python train.py --vocab_size=4585 --encoder_patch_size=[4, 4] --orthogonalizer="newton_schulz_5" --epochs=36.0
Rows from block 4 of the image encoder, named by matrix and row number. Rows with one number belong to one neuron. Each number is 128 + 32 x the weight over its row's rms, rounded and kept within 0 to 255. All counts start at 0. Numbers have three digits each. After the name is the row's rms in percent of the matrix's.
# fc1: MLP up (encoder.blocks.4.mlp.fc1.weight, 384x96), inputs 0-95
# fc2: MLP down (encoder.blocks.4.mlp.fc2.weight, 96x384, transposed), outputs 0-95
fc1.104 117:112125138129087094151095103113127075083085060139101141113097107148122150166159109093140031147146100148085076129141119119112111147122104098123166221145068142106113132111092117114116167122132061098190146098120093154116115172143052117132103109163174130155164113137104118134083170155158177146
fc2.104 145:148150131133173156123174092119118081150126120128076117133122138140154117111182083182130138165113097109128163201163134152132098143109104170080114067120062161152087119059226130118155118115137173119136122102138124137140138153085169160079136053105142134125104051148109113186121158136089103134
fc1.105 083:095088101162132121163147068076107095132083156127153161128130177106113128171104099092166193109141143105152139121157151137128083100158111106168086119110136172212150150178155129142075086138133134123207133184119166126135180135084187182165135130147148119095135117139122044133138130159133174122
fc2.105 088:136098127160189158072121183105152143103153137104108117202142081114147103171118107151105121140129084102138128157104123190098144176145127092095147115158148086153151172107051140108174114151110116141070174129140123157139097126114034114102120097128089135129133109119202176145122050164148147165
fc1.106 070:136104085163130105095195096139162073102051138174091189113067144104152109115118127112156128124116135124140128116123136102156084180188140098100143109096153151082143114138152138169053139119108095116118105175123100127104142139114137158122091114174135107090217149102171110139118099190086197160
fc2.106 066:143079135128144179168126154165133160142131156093117122147126118127151129128102101145193144151098150133082136135161119206070088106053130097157149114131117059124084135117119084104118074157113123097203170149119099132130148110138122092153111106081201113089156087155196187171140093099091107136
fc1.107 091:123192164182110080115092134059094207110125184185081110193155119153121087116093163128160123088139096142122147143151108135137155128156119127157066057111111136105141158143110139117126142124163102107142120119097138204171086178128094097105129145136130094134160160156144149071083127088189120105
fc2.107 091:125049095140136083100135131174163128110163152088096153149150146143147166138160122140141165117079128073152085113171117107132109110124098151147106072123094121167144126144158154102163077091140078159187195131124089139147162181117162090100180108172145142131052158134092118059167132148108075099
fc1.108 092:121102115103129111120145103160105174164132075110112153125072176138072099111175159176198081145119100162162142137114102094164143136117117174125085161088138154101089087124124112156161111127106087159139051116075134131142116149069139120162101091178079167099121121153186154089092137182067089122
fc2.108 081:161100110178122154121164163127195068093102113113055122125114089130110136169094139091105125115102145146101152140188153145181082160098154112158165103085078158119163114149095095125087167089135185144104144117167095133152144046188091118112155156085158107161167116128142125194113103087117112135
fc1.109 099:168082164107120182158153099096113122173170112162095120149127095144166126157089080099153180146085080114085118151152191119114089187109066113130115166120156105110110163068180143120133160148149137186147113059162153116102160179133157112131155124059101138119101103184115104136097071112143132105
fc2.109 106:153090131129112069142160152144105089149122091126160151114113103130144130085173169122144148120156156126149197068131106086072107147145107095203178087192123113107123040137080108127142195144165134106136177116137120143132130092145127117161105104152097105088069200130133162117126122101192103158
fc1.110 162:145116121079163161116082085093105183173094114119132129103115133109090114151212137169148163145085057135072141112129082101050146149105116197166124189178127126151095156153170141108114157187074100098158165147115164121153091142118151114130098103141097096150085094147123182124134118151105128126
fc2.110 130:135152109182130137106122110150127152166142132164124142143178135107158139112063087102069171137115144095157148112134164104165122107143151054187092104062098162148152122141136157121176117076165170117082099134147064167076187121147068158111151160051140155084161107106136136094136087125155123096
fc1.111 087:128118156075131130124149089122083153098169106145124096131093058173127152078106053099158200129124093093146117120096140116129057190137141126136157133083158122151109159099122123147117075115157129130109097065216154134156146085154158100151092135093086130152150134119157105155095159094157057102
fc2.111 095:165120103112109139122134149106125107148114141073153167148117048098128131083156126177150132080156180210108148115100159075138145152067123143158123024183140118141117065117128114135140188157153162072100145120103107158107106098104139176121189130162145152117108155135124171137110106064129121155
fc1.112 072:245131155165157116110148166161080101128125082125134166131084174120115144105107120079100084133087097053119127123108126117117116134145126195123107147206113131159121133203140119103178069153141154137163114171152126155117095123132166107144156173115127111137134084111129121096084130095125054091
fc2.112 065:120167105127102147155118074149151146090122135145119179140068062139166146117139100108139124124097149103113114138090111179154064118105143111148152158109113071138204115145131137119104132134102182182113173128097106129178081125109154084110106193060166151145147066203132074150145173115168093138
fc1.113 116:104105091145122163108128158112073133146188156110112150137109158152112098151146113144049155179185102143151115173136165136153093128090074146151108153135086183145107096115176097149153141088070126071120134131100111138076162097064173112127136130133166122106157077124087146178100048192140121121
fc2.113 119:116098123114184132094162148126140131145115168064164136199114099156115092120092143152112149049034100081117172160103165169149157184201098144110129113140116157158125100103136138162096182110115154113129128089121117089109187181119109132136164103176139079115138114107106110178114130086137080131
fc1.114 116:141185099130067148150199069177134199149151137081150108167151113147124124111107117153130088127168106107157114170100128081087107099163142109103111146090082057172092114138139114048123093167095125168119137125114087180089158169131144099151115127136115137193121159139155179120086110118118164169
fc2.114 120:098123103118063146108120114080103151108076162098101090090187183132154096166146147134186154089139108134158080130103064175083165145177117160183139123109122168157115090105116153103142161117091085110123162158160191170113109090168078109126124064134160190100112105155120096112143178137135142132
fc1.115 112:191122136159097157207128121073083168113116135100133111154109179119154128158125150116116127012123093147145153177152083164136135163132110146196117098085177143128190122112096093153162075157118141126163169122142167120144134114161142145099156117186117128173141099106112109148109136154135103206
fc2.115 124:165127158106184086113159112144114138146170076130123128117134115120111142097127074164088118181109120138208093133093091123129144116111153071119142120076119078054131097130166179097089129095144143158148123111142156186139166147135064107228146075132098172141099149134089135102166140179146157128
fc1.116 087:091146115098118175176107200139152098139088188132060162131142107106198122129145113177147103125167164157108161182147126092123108105149142115148115135045051131120055158069135158148157134138163157143141162120160116117159121087115123127076098149185118096120106166076168135130117163158113113147
fc2.116 082:123176118162138132104140142118162131146100068139175171125058092137081104088150196100072142118076125077098138157125164138092078149102099145174118146155127129104186091156145090135144130160073146139142166136074131098130099114167196131174179128131094127122174147160172068128086134092124093098
fc1.117 088:200102111153081172138112066159110110127125101099055185129080152140128113133086142083066101180146102098113085087139080116077201157122115153163155121151129143150143170157114090091155113146064133133123135153161123117135156092141109170115129132151187166162159070108103136184130138107135137175
fc2.117 087:086144112117172088130174106138155132168114114063207151117107142177105101132140178127134131130074128167147131132070145154102106167127165126111140107124092115086207084163131158096112119157129123163073156080110100091146112100110135105101121161125158127067163098133171184087129126202167128062
fc1.118 122:171159111120116174151187153131123173184152102199169121104128101067090136109155147125118136141173149105112083092128151141138102096171129126164099117153150148097187112159121176130122193142093087124192135178117090174087179115147132166109126148203121146136175103166138158105104128146059093151
fc2.118 097:122130111155134142129114169058116117128098156127173124050216154161097095153150107128108146220150184131119168133154131153111136137145176129134134074093128103146059116127172159131133161106163085142084153104102098107119134162144120078108104099108137126170092154091162035137145114076120133153
fc1.119 129:103138132162144178094151095056085104151162102197151130151110093119147090121173116125101117149147190125133197099175092140119180158175073108113150171150114170117164190100149131076143155082136150115080132095122065182138151079154093158125056126115123160110116139084102142120104114126150122136
fc2.119 112:129152221155212136116135154189127118179126168128119142122114108142122171182112143072126083080149125145137078155129067088108126122086129090141142105140173116186098134095067177155089096136116089062129151144111150103191114132130158097129134112115144083087123117162108128125097151128154175078
fc1.120 106:096128122060142121102104119102085137095120145187101136064078167095141116150135162116113150075087153112136085140140117156132168191091098175140115103103142143151125137101169190116161122101157088111154199080200075170144092069154132134146152117125184169124165114149158129188132140131091131162
fc2.120 109:142125108116141095152179084138119109115143140082100105171161122169129159049119115093167104182156162137124129140116087126130115131165117126161107101173108063054080146178112156123125111116110160088111073184134201127106095102170110158130171139158104078136118188200186143113111156093117125105
fc1.121 084:111169156060124112096150099121070147145151093135124119080143137170121093155121065050095119151162140134084148152161121051184135086094110098143155180062103122131150144204123159116114178129148068118162071133104100143177152103133116112086153130190134094134135130149124140138164138161169125140
fc2.121 095:115183113126095156122089126191067133136139109161094114163134118188129106180133142136121099156144116120136113179086191158140114148124096097150117181174100129102104131033191154142117115135112152148073073172142086117134089098073098212127155071137168148101133116126118133183131120127125097109
fc1.122 089:146133119130083187062142102146122116085103085089115132117145119091113133084092146107133064075156168109140113152103106071072144115102096093174157142145168109129186036156164129111147090109124141134092171152123117098148130129152105079176165077151084157118163150139084185094081121118161104107
fc2.122 077:086166066151102093133136116090110156115160185137077146164091056121149078135134162118169114150106136109099117139079186182189050142132167180088102114150120180141110116128085151154113137121144158091133127112180137143119122125076212057126119139116158160140125090119165090152141136151141136115
fc1.123 107:113134105176105152168095111137129155198137112091130130152045101158114125101149091135103113054124121151172123122126121111135106169136199081128098135146128187116182131131172141095111099130158111116126134053072084076083153134181144091101164104149191121085133140119117164115070075098122110161
fc2.123 119:092138133144091155147138155120156120096155150045132139133153145160177156137108124131223121138128171105115109116107092108106142091175213087096155121136077097082136104158110150056119122157099099080149144130133200138146118078136095147139126194180106104094080128171081131158132101120133085134
fc1.124 084:142167100112160117097123083153109127123179173134154126119153138098177146145096101101077119079110131078150089209080158116161105104085130139184069134180105113108117127132096094142093089150167080114108106169105122143090162158171183129078211130137155088158138133147149132159166171143133156079
fc2.124 078:122104142084087095127118137113150174115123075177150127122039163167097102120181189103152102109143141163099203137130086106101086122095167097143223169173115091138107104140171103148170182128137147151107151088147138161172142121123127098111100093142137125116093068140162138160115108088146092097
fc1.125 117:080125122063193105135143198159156130108160135175127125197102100160139153171123065150156154129142108161116149157172121149130098145151170107143144119052097104123058159072148118137133102103113143176139188111147104145145107157076105118156079133133142094101142213154135120170165134147092128159
fc2.125 119:147203137163061134119128081121161151168136140142106210115083107078103076088120170098139107159093171094143160144127159106113155119100129153138122168143107167119161090150180141102140151103075126085149108142136118113161077100134182177134137122078072153131204161111104096117087142124149098071
fc1.126 101:121139182093106069213112124058068129102095125104128173159084085090122080129183124126160107125130138140181184102143128141097064128130109110104083141155154150115139098147082076102125134130176097121159162079102147121101194118110065093116099137146169139118138160113102148185125100106161156147
fc2.126 123:128110093113143147078172145130174136096128122102120087087130166114158154111147071190115091102112148092105125196154114074085131146152166146183138137151154165131121104139138191103081091157025206156138157142149168097106159159114147114100119129139086106106169098138126154153129081073152096113
fc1.127 122:103138096127104135138125094135129051123114166146136098144135078114142172152084071095000117099141116056111141124104167142096122195106124109154135100125124094185184122139157119115082124161122138122112124119145137141141158086140125141067146131111229127171129163149136137146133134098111156146
fc2.127 096:185126138130130152091106113129149112092112137146090157161067109170078128166183167132197114091128147207109167131146127092160087079130180166108070132139078117152109102103116119105113125091131145156136127147122120139085182117107032107142137139120090096099162137118156153120128179120148115222
fc1.128 120:129095157071113048145137158191140135135146140115105176189133100131080182124127090137181151113119120149095087109096150098113136130100190100118068111038080133180188112140130130139143126160125117183130099121124118128162110196103149111187106116167115090114140128144123100127105109079072168134
fc2.128 118:140153117134122117146130133169093178191130151142129180107156110098134094141152093134116164110136133091138127120167125102126172084113145107157128139141140118116125183112103121166090055112130085091154094157076168166094109078175161157048164158093116158117178113060140151093194179147130051100
fc1.129 030:131104100139136081095147110113126122075124094129105123159113093189126100123129150131192097103096129132096204140161111123177212145176149103099082146125144126123155085139150187111136076109193087192123142090151119071106151081105161116122200146115121089137077153123158157117142113112148093070
fc2.129 037:088143108182090106111149123088148152091147131146160123112109112183120079092140153170151117118123132075059143073142132198166127107091139109179150123143124108109130130144109138062162165097118112146058204121089123119153145099140147089089113135158171120100182111139176147121208080107188122145
fc1.130 078:051135147124082129130076055152114134158071146158104130175165133167109147111104151153171101107103112110124116100165125155125079154179132134173151138103170112081112141083153040099125159060154118178120169207129113120088128097146168117124121162179132184160161124113142113159094159123108125141
fc2.130 097:082111133137104142117120116168126159101206104170080109101128072177189227101114114163124154160132118038086123158129115101135104113138158120062084121119132161137146118117137123111139077100157150099105121139160166124174113174139090164189133159120115177119103154100167127094138138075087159112
fc1.131 075:153157128251129135090148106093137165137138143180154136120108090130168127132134107144142169089116114103153104153139044146106107137165171109122182122091166149107133094112125096087100155077106147163162142103083163139092165161129187103119124126229143066099135113092133149142148129167150119135
fc2.131 086:119122164109110165132143160101215180151127096098112146168087099151078127129112151165104104151148128132179135123092182122084109039127153098136095078142121131112121109132124123115094184078154128108116123149093224089163138093105117102153164168096114159107133133087123174201076160123158125141
fc1.132 074:194115155169151158105091083155094081098126096120132148121091142107087132098079118084111084099106194075125107158118168088182141116147104101143122143161114128130135111191136143137180136145191130066112143199110097143061145105171134166085162107106142123145098091136138082121102158114168117060
fc2.132 072:122182039110117088147103148092127190109156136168186192169129080131103092117154110113103125146133151066075136163148100183135092144123148118061160161116131143167155127136148106102134141132091120145061156165098161108169111085153116100134114172074137085077150149151177133111170098141125091116
fc1.133 161:137140148154162122159121104123108092119102126180107149110163124153203161143042154098093153153088134139127091158095212194093146130128140130143112173165115135109181204121178080124109146146140125089113145102136142136103153104129140104135195157093126089091108159115153108152179131064180177108
fc2.133 120:176152167170147094089148135135169172109086079166106104147134134146085131119153150144124150165141115145116140146150059055139084141112124090182174164108133112168051072166101189152133130138106067203162122076097110104156153124111133137112067099150162139157130111102120122096069111130148137159
fc1.134 073:111091102155132138131093100093186086165039080147105178129109177085085137104092140087091181105110161119140142142173106122072144156214131121104104136158149151126111182164160093110142107130082108118125094193089104121139177085099120140147140146160177097131132140168161113098113092161079131138
fc2.134 080:094090137169189133116152179093129135137096147066139118095167119157130121160125125179139119124151129160123158088160098153135067146095150105155124142158108103158118080124054117141134142109044142076126186078084112144188065118149130134073118108144166197098141093170174171098164135118114129118
fc1.135 113:136133128116143151115138116149115168073159131122132190119057147152102187116144195085079129052104133105158121104125158193085131137130135157119101073152103149156064179166079128116176130176165120190146111137129082119175133180093136125113115155173124081143074088110156109140103104131110129167
fc2.135 106:127101120070130087097136101092126095186098130150100103163147096121159086113073061129182115186110166142099114139126166132131074091204148128141173169089138128117136137165090168149127116120102189123102136127137185163127107149186149119149153125114185165144095083114077064122169188120123136145
fc1.136 129:077141143111117216075117126111137143163110114104140090171192129156118092130129125069086116090035102135120129110102129124073125146182089150078143140146146121128152130097186117106150065115138131107068161092113101112143118106120094123082097129113113121175189158101143131102053140159170090150
fc2.136 123:089125142174160166126115170108136081161169185137143155176191102134154136140129144123127081188135073064152103142128073137111098127128180092176117101117075119115067164179125145186129142112084144096170103176082161130146125150144101097116086138093104075097082143160162099106133094145077132128
fc1.137 023:125141132131149101101159103138130131089098108135099141164098100210117094123120169155169081119127147116114190112141117133175207177217174084112096139124154119120137087114151193121109081125134091113125162144143094083131163079110145126097219119142124088138094169108185142128160082110112108100
fc2.137 035:090131108173074128115164119100156160102152127148158118109098121194103088110137157162158116130120133067062130075139130196162118122069116108169145138139119097115132118145108142075156157110121123163057202134098112129162150100138146095107113129169179118098176093136176141121213069114180107128
fc1.138 089:132150107122132144168169193072128158157105103101105115142153111121087147109165089061147118077159149127102127144151205090088107124088122155070066125168117111080162160173177120136112106150125113141153081151109138164157102135147134111170103148082095096099101235140128124155178138113147086108
fc2.138 089:111076189118122154142130138115128107148186146112156124067150101063113057143165133138105113123119174187129063145131172094167125115067151167154161163071163095074126122140151130118193152129113140116123126124089133155140100141117122090138132148077162207100107119118170173106142122068149066125
fc1.139 105:185092114106161094118167129106174106138135111089124149206128199135123116122081117163078135165106121123099127149103149096156134062127144178177112087054130186184150151123105160162111095123190156107130160137155148133059151107122132128141156123153154102135052150066133122112139117198131127140
fc2.139 106:101130147173141118100132182129078118155130138124110136064126123135106113172110048138154111073165141151160174154119140117083152161165140102088105142145099215118137128125154149107162114125123153182113057123123162132086122132164074126159066114063047129147123109101163169118105095165146187139
fc1.140 076:105076116117085094112087113096108113103141066082062117107107101148147136177184114082081111106165167103156146132135135107140089106078136118094142143108128180074193146088136164126201111134158188089126180127158143192158147063148176099151133096160140138110160140141133099170164150132130156126
fc2.140 072:130143097146092102092126096087104086135132141170156106163116134139164179107136180163193112137138144098117162128146112165086124177141098096155095097119167092148151158139124162076122135112132084112093147192162232152138041123070134129038141069129110140149137095154122113133142149100120148112
fc1.141 092:111196137160122107099133127126080141096173147151112180185113081126119152072114160137180116057120128190081139118140144106112107162100156047139152134138113150118105057104139158167136158073137060156152176154091214124136148166131160088142170186123103127116137115116159109121139133117140133103
fc2.141 114:061144158114147175102083110095159205156094152080115122109130106124119123144061101136150159134180114167132089097125097119083158140161153113141140108114147183122108132169155067077162146084131130083111134133135110115176125088133149116119152120129070138073129181112136198187089144083143155199
fc1.142 128:145108119090148104116163143148088125120138124138141122201137162110104122125161094106109127139108165136142078119104113145152176125134098091090114103133106003119136089098193112100035152123115071108102129137058128103115145171111067153174115148175054103150108083133131111152141123130136127082
fc2.142 133:104071122128083134190131153156098111158115120122135098118083126087135158151066143132180174156105136102143139127180148118044098136126091102145147144192149133117087145159092135103168055072110181105155075133141190133124100127053156109096166143105094158123168151178142083131157156138134129155
fc1.143 093:149154109075147166103177152140039090118123082098117090121122132143116140135118100165093061137125103058094132115187166103124099107152119120100101019098155119132145115084174069093105169070123110111116063118100137127133138095100152161149146090149137117137080126125105158158130108101175150147
fc2.143 109:125155166084128171138081096143137123075160168058107116100165123153140085170058148085183148089127196154130127108145100114097166155115113122096131136131166141112069130126162150111087107233150161159105115161077092130129108116110118178162145121086137157115182062122092141170122138124117133108
fc1.144 089:178134134117097102105114129175113158153166130149177106091146129167147163146110102121129056136166151096132153069081242097172125188082125113116081149034114107111147090112094180121145146155121096141124149125115155124153132120137104171156160110179104087128159088105165135125131094151171098112
fc2.144 097:086100179104149141120149083098135107111174106104130140125118147088128102140145116173091120147095168200140167140106155136091130171192142144194102153131110097104065144122130172082135137124100152146076188129189078118103092103075143152143125097144154164090126070097152159096145195080173089137
fc1.145 076:186137141093075170068125097173065120114124096143129181111118127101092074113141142111152069109150130114105118160094038102134154096120115135100135118124136133181140093214101135132188146159108120087155180137140120090150123144189134153100149077130039106144142092136126135109097119132180112129
fc2.145 077:109186128132076054165145115143115105123152111144129192110088058125120158107115123157124125192141142100094164107132146195169046198166136074130151111144063115154141141115179094106094141114094150090098149158138147108161158126121142149145119138058140137073138142125099147111188109145099165112
fc1.146 086:185109143136150092111127046132135142114133153122157127150105121125099061115128121144156118194124185121165101122155107136177156157136151087108088082119134140126146131127080130170162128142091133175203087121214111087121090156148127067144103141098096134169133080166194105133152114053114091147
fc2.146 088:145160122131119176111129123071125143157092163090107160166125142126130093181130159198090105136119109045131158094113132193122090084107088137154134126121186076108135123093177184169122115186127137090119145102061120135198149150092095111146150099162142102118152164166176075127084125116091120106
fc1.148 064:123123099129133112136167110065156116115143116157081153131133088186070110104110121076155138164157141151145105055156162121151205129195143073171125119072119119110135203127163096127104081150103192121159142141106131129123206089121131157161184154112124112132141134140082115140150118047109116143
fc2.148 066:166137154125121151147120128117151137087154120114179126144127159106048144147130113146135089171144101105052172119093150131088146162099125157111171171165168086116161094156114117130111167080145112165079162064128121155124146142087103093116139120153157140061072081152235125154101082139164109099
fc1.149 082:103118090112142133103114133106141125054066105161118112162136156102115098094094172117116106127098162052103184133157151140105143170136070173159123124090140110147079127154135153141076150073157152168087159150167088075095138108095078128132166191127056150123136129204135173157166125155128125115
fc2.149 092:117062105062154125140152123136189131093158117086091116170136129140127133122132121182164086208138171116146124188107087099153118057110145103133113167146117120078096041096128190107104155144098113140111117141150138166113143081103160133145125178134173156142123191152132114074110137148160142067
fc1.150 050:169091110135139137055176095151122109161134141080118136165130140179152119132122044115135111094151128055062142153146102151110094152137215131135099134147094097135130143105108126103183165122204129136171084165097170101087105123106154138098148195152137080164178136118131112136117130179158107157
fc2.150 061:099151142170113176092141120110108195105159096206186132115132112166057168113102112137128132136147074133144073154129122142133152139179116113130153143153143125138131140132079129077151193152130091198091122131131130124178095123187057123103106127110155109161163110034118116132108077099121095094
fc1.151 081:121111136129155136079156102141051147052070141099059105134107157144132101143061125067143050159114110177118169138108091119129161123111153144112072166122096137147172129088169114068120051121176115144121156071126132080116069140163191120142117142097155112133132113144133125106143149120127108106
fc2.151 072:106152112196124137165144120119150116136135071177158113061176146136090080126172135151104094146068128085139127137165135141190149105161114101163128110160145089105110101137082144070151143122095083177138136169101087120103141085130120086112116144127099083190197115150169100153190091070159158141
fc1.152 091:117115158194134160163111108173148122166173078135166187160129158144093105157156124138097160087091070148155185157155114161134089128077135138142107097132074116135141156137179111134140145136140124117151090040096105156145184162146078116160115086089193122114140113169073168150125087126101071120
fc2.152 102:062111131145090122148120083129102107099186095075122144178126120109105176189141160136170136131113112105151128108138119069127174134210158111135139135127140123067101068136097185085121111138136151112104122156156167201147093152164146148143061196134138129078132081087099131120154159091129175101
fc1.153 109:106155143113113106124171137164156097142122026088118113083081072080113151123173148076175123123118170133142142192092157164151108145130117150084091164127082128143143211084113075165132144117132139122147150137084129132144078119092103108170111124093171117163187137116137109135048166158117113129
fc2.153 131:145160159099107075102036111128176107175074109158077135141120165103136092120120099194084142131147119117181105149187103126116101106104082196128175136142122141108107134122145094091110179175187191167113089156124122096121092153149152077092166102132133139174091115134125133090145117159145119178
fc1.154 094:130115071133123053128187110156119182118162149140124185174104086133158120145106115121156122140140113076126078157143138109170147171137159098152053144036118143140126148189136050159121135137105128172131122138137129095145111176088156142132100088146110142088134095158132148091159129090042136090
fc2.154 092:076112151195103189155097142179180116138144189133159119105164070154105087146124146138197098092154125052108172106104117112113142128070181107115119130107117143136130149101141142139049069147083140074132140157155109160140096154173082118127093150112183142080111123147146093131123150122123133185
fc1.155 069:093151123166125162124085113150089186049120199132112187138174111146138144094117149148122079093149110183163113155139137149142084135176155111132072168095125089070126098110159146085146151152142150177080160162136146120079130078137127096168103168140100218124133146092140143197113132131125138116
fc2.155 084:085125158157108122156076145186163121181148126186121101077122093125180185104134157178112114129133134079140134110144072135120096088109111098060139080115103174129153131108162074117108072054169158109098125135127118127188164115128156160178108150122120120121144132159185170142126131039116144127
fc1.156 124:200125081152108091076177167148140127140188113146111113169085123082153137116122156094084054139161081086133147083141142125156141092136127100189112082093072106107135127187117132168139158102141188177225123157093137146107138110118128157118124117113121148133157140142117108155141107149050147114
fc2.156 106:107123106197119213174108162063164164135138139132141145124170117182125127203101073125148103105102078133128120106093117150073152125111155125115081206123153128120107124120155099176151098153147124138177120141101112187110130157108114105104081112087097085093148148138175075058097131140140128172
fc1.157 094:187092100165105158148095143109064115164092120142077059139109130166145128151109101136072108114139125086105140131156127174117184121103103104106130102158101102160127064169085114150186187163147106081170167135140186079093104137122134115102139175118092140138147163102166121162066114112090066098
fc2.157 087:143152130118096161108130135144139197102127108133173121102051190114158170114145102064188130132121150090124144099101091142153139029100142147144107155057119110129130154064146135069131099103163126179134099144082115134140166145103109141100129176136174135154172128142074120085164172135174125092
fc1.158 090:067096142216152141155111156092080082084193149180176152096106163143128167126114117123153142117129162137146071144158052147141164192158117144151097103094134080104118162113144138109170149131132150109143139191087197170135101139149133141123099102189143101139132084108116128128199100120138124121
fc2.158 126:096135119157134096084149148163149171129165086177073141126200109173124133165095138182083083149163073151133128105106168117134191098140156111125142133101123135107161101113095147124046127111117176065127114143099150089153195118102146156124137101105105134140068122045159146138079143117182148108
fc1.159 059:111096179125158155106123139146140114158077108158141122141158128099111136151135136122129039118087073113143126135166153085156106157130147128113186163175174132113179085117144166088137111174120043075110187129065142129111206105141101115131159107161148155153166155080170162078119110128155080142
fc2.159 059:125113081142073153146145118092128138152199165080134136173050089145151133149107101117144077150078132082085146110149133151164135088139148122094147133086095104102098172191075105139179108174110138139156163146119124135154124130174135147121088177128199138104094063155135066170163100132125128180
fc1.160 094:158147144102114189154161101156160158157110132154112139116121112104100110149136094118064024134108161153205113123115066178141113168100115111088062133098107118118136166101136197110112094157112174110117119141137105126124049087077179123068108132131123121143109143129093168172107130139092141175
fc2.160 098:121147208090156124152125168160137055170048088064181142115127195106065131121087088155164152117091139099139152100136118149142108086137122146151115122123177121108102081150060124137171122131138111176147094103062155133146141067119179128163088106134118129170149108149104140141153124167143152101
fc1.161 120:150092161153163143121092115099192078079166087081083120142183079159145091165126097083153121137104090124122096127163178160155132179115109140100135163126138091117137160055134155122103158120127116180114087079153131111041159137148146125124138139097105124116041097144120134166126104072104132071
fc2.161 109:102156143144109122130162176186144143171086093169141123101063185172099139071146139093112127111107152128183154122096127070105088122067087052181160080179135092151104133173137101170202174126095079147117133097124105152170125137147111104126106124153118136151180116113164105109112098088154136142
fc1.163 069:078124126183120113139145107197202141139184119135108163145137020150128139137119097192109118122175116114133114126138144127117107064151190174097154129162089190136130153132101126108133145169089144154143183109115160121078166133095152106118112092165163122116151164157166170162120109170106161185
fc2.163 062:103145079152100113151142145088128224129115166093096126175098142114091152100110125147161181091105135128087061090108099165158102156156162113122181198180116110108129106144108147125102124102178136120144140173137160104135074052072190111103165158125130104079150102153140129146184160129125108116
fc1.164 097:117171097179114146116102121152135125109162118103103102100130121112140078216134119135151146100135109141203206081127108098105134151180063124133145159099134135161186145141161100129119145113147038164150183159112094156113127125190145148116080137066125118121131147136133103147081117216134154104
fc2.164 088:103075148151141134157103165124142105134166107127090110104082123147130115089105156118137160176106122056136187168131115132127171154091116082147149055125169162175149124095153128083108107146116210103037142137132168140104146158092116107149147109149073113081154135113104102158137079154205122177
fc1.165 069:101112102117177113143091154168151156057140153101158122166093083155162135170058082149133122099094113106111121136146185114088126163055132152050128102091109137159064188115169101142120137120122132135154190107072129146083120150094170142131131199121078086148109116122176114120132127080135139129
fc2.165 063:132197136163113120112144123123076136150173131158116102157165128106062059119135172143154079156109144121107123096135147159151129111149076105161128188165175140149129115137113142076090143114115086095101118107149086162158114068138162107129158037097133209095097164099141168154181105150130158081
fc1.166 079:117130125108103146101080140125046166109160057187145116126119126094101126119116067163112122089087106086126103099139178130118152160138089057117069088056166127129129162123100176127127113111119120116113131120187114129196209126129181108149120133117129114109079156110133132125189146170181156114
fc2.166 088:171146175095160159091206124162070128157134139105128115073106123138153082168167107130173101122134091202117121126124132157112158113151125183196133124120095118160097075103147128116102165103139088186107106131144143131143058144072142148136182077155119173102110106077174151126082088090113101103
fc1.167 150:144085201126140131094140129168128163117153104068123186130090155145107112077119175108182100130090134145182088164118156104209117097157109146153101136094086183051122157120150117131142094139124051144104126117116097148117137106129096132145150151166077118115165099124110082084131188107191160110
fc2.167 145:128118093069081196144080110120115171142115159150122102173130132114127140113079094117120182096102138102111156093091151144108111103082189140087127175115142060186114065160128149132124139098140155110139119156174156066138139157143134140055137186106191150134134149131122192114142073180094118157
fc1.168 162:176141128153108102164071167137084148158104095115094140132118163158160085147095122123135122185108121136178124136153130171103082088157109142150079136117113142106147100119108105148183147084182131137128123064107146099135116151086126072179154173102142112079185107059184131079105045135115071120
fc2.168 136:116129125137127136073166087154141117102111173089117183136137091123091199110166154103109172087133109129114116181072097085148140122126140126177128123101071082176166145119169151101084176162103100068122103163131099063149164095142128138081124126129175119167113143225094119113126178111165142118
fc1.169 058:089108169129135145110088144134149114066106134065099072085083105155170119158128125124080134089116116157162151155090094050142176134084079130079080120139112116118146139115102140151152059132157180187096171052182131119154063126122128120162128153147132077151127182138145115130140099097102122149
fc2.169 056:095138125124077129141189085135138129130138111120169104054143167180070060118163121152192095160173135121132114096149180171141124082135111097175154065144135106109081140195154145146138136086114124152071123176103156116077102108146091097094164152139120077081146151102143137152126108137128197124
fc1.170 109:127104146121153098132068109127154107069143091119093127127132167171073136146118108089110095089130080176155160124121123169126104098073150151176161078119128210062112179122133133161198174140154142105089186097156157169163044109122140131099137135185169114123143138148155140149152109172133133114
fc2.170 112:101125051122128114199130105085173153129102131116161084103175155132108125141157154112181157108127130140153126143120133132100131220163099115153123138134156081148117076106146205139128132105131103144171116177132157159158143090141116154035101032102116153121074101108107096128090153109132132170
fc1.171 105:093102119120129142072059146127111141134093072166071117114167081114092122118093131107136105154180179097121092086096132118117070116171102160097130096093084124130127137134099123162062122192130112158124127138155118126093163201141140208145101130145132096150118111136194149114139180130104201077
fc2.171 124:113098122097136152165158093110126194141144129163183110147130093171123177143076064137122127117176111176188021147146179121103161122116115099104130175117122115113120107159163106089094146187104212103107096122096135120102141136166153117129136114082122076118130119104167155106169139057101137121
fc1.172 121:139136118149135183167103124062156080139164136181060123162155076135133116093132135092138156148089146137108086144095212192100163183146103134132140130105101117089151178073127150053134144105153116100131194136133104117093167147125123125167130137099060127094103149095123168178135129067139136134
fc2.172 097:108103141132144124126174188200172155158128112118113063163077066102148103144144151099137077147109105129089132143098166119130099082118134124149181193148103116143105154147134132136128176129126136115109159030133141168158120099131104132097103093167225128132154065068162148119129094122136157099
fc1.173 058:116182150145106094060180094111111102182137152136125107171082118174102126133126083166142111100101085077084121135147112094116095138155139113211087140166129081082155105094170141110155131039138171167155071107102166120138098124082124117096157184122145095116200155119145140122143146129121146156
fc2.173 066:107096157182108170063113152127113228106121114146071106079123132170098095116090141108147138117178098136129092126100164104146125146135138116120148150138178181126119154135061085068150184140168119148142137132121127143195135125198083167107121129109091129105166152076054130162129150109113130086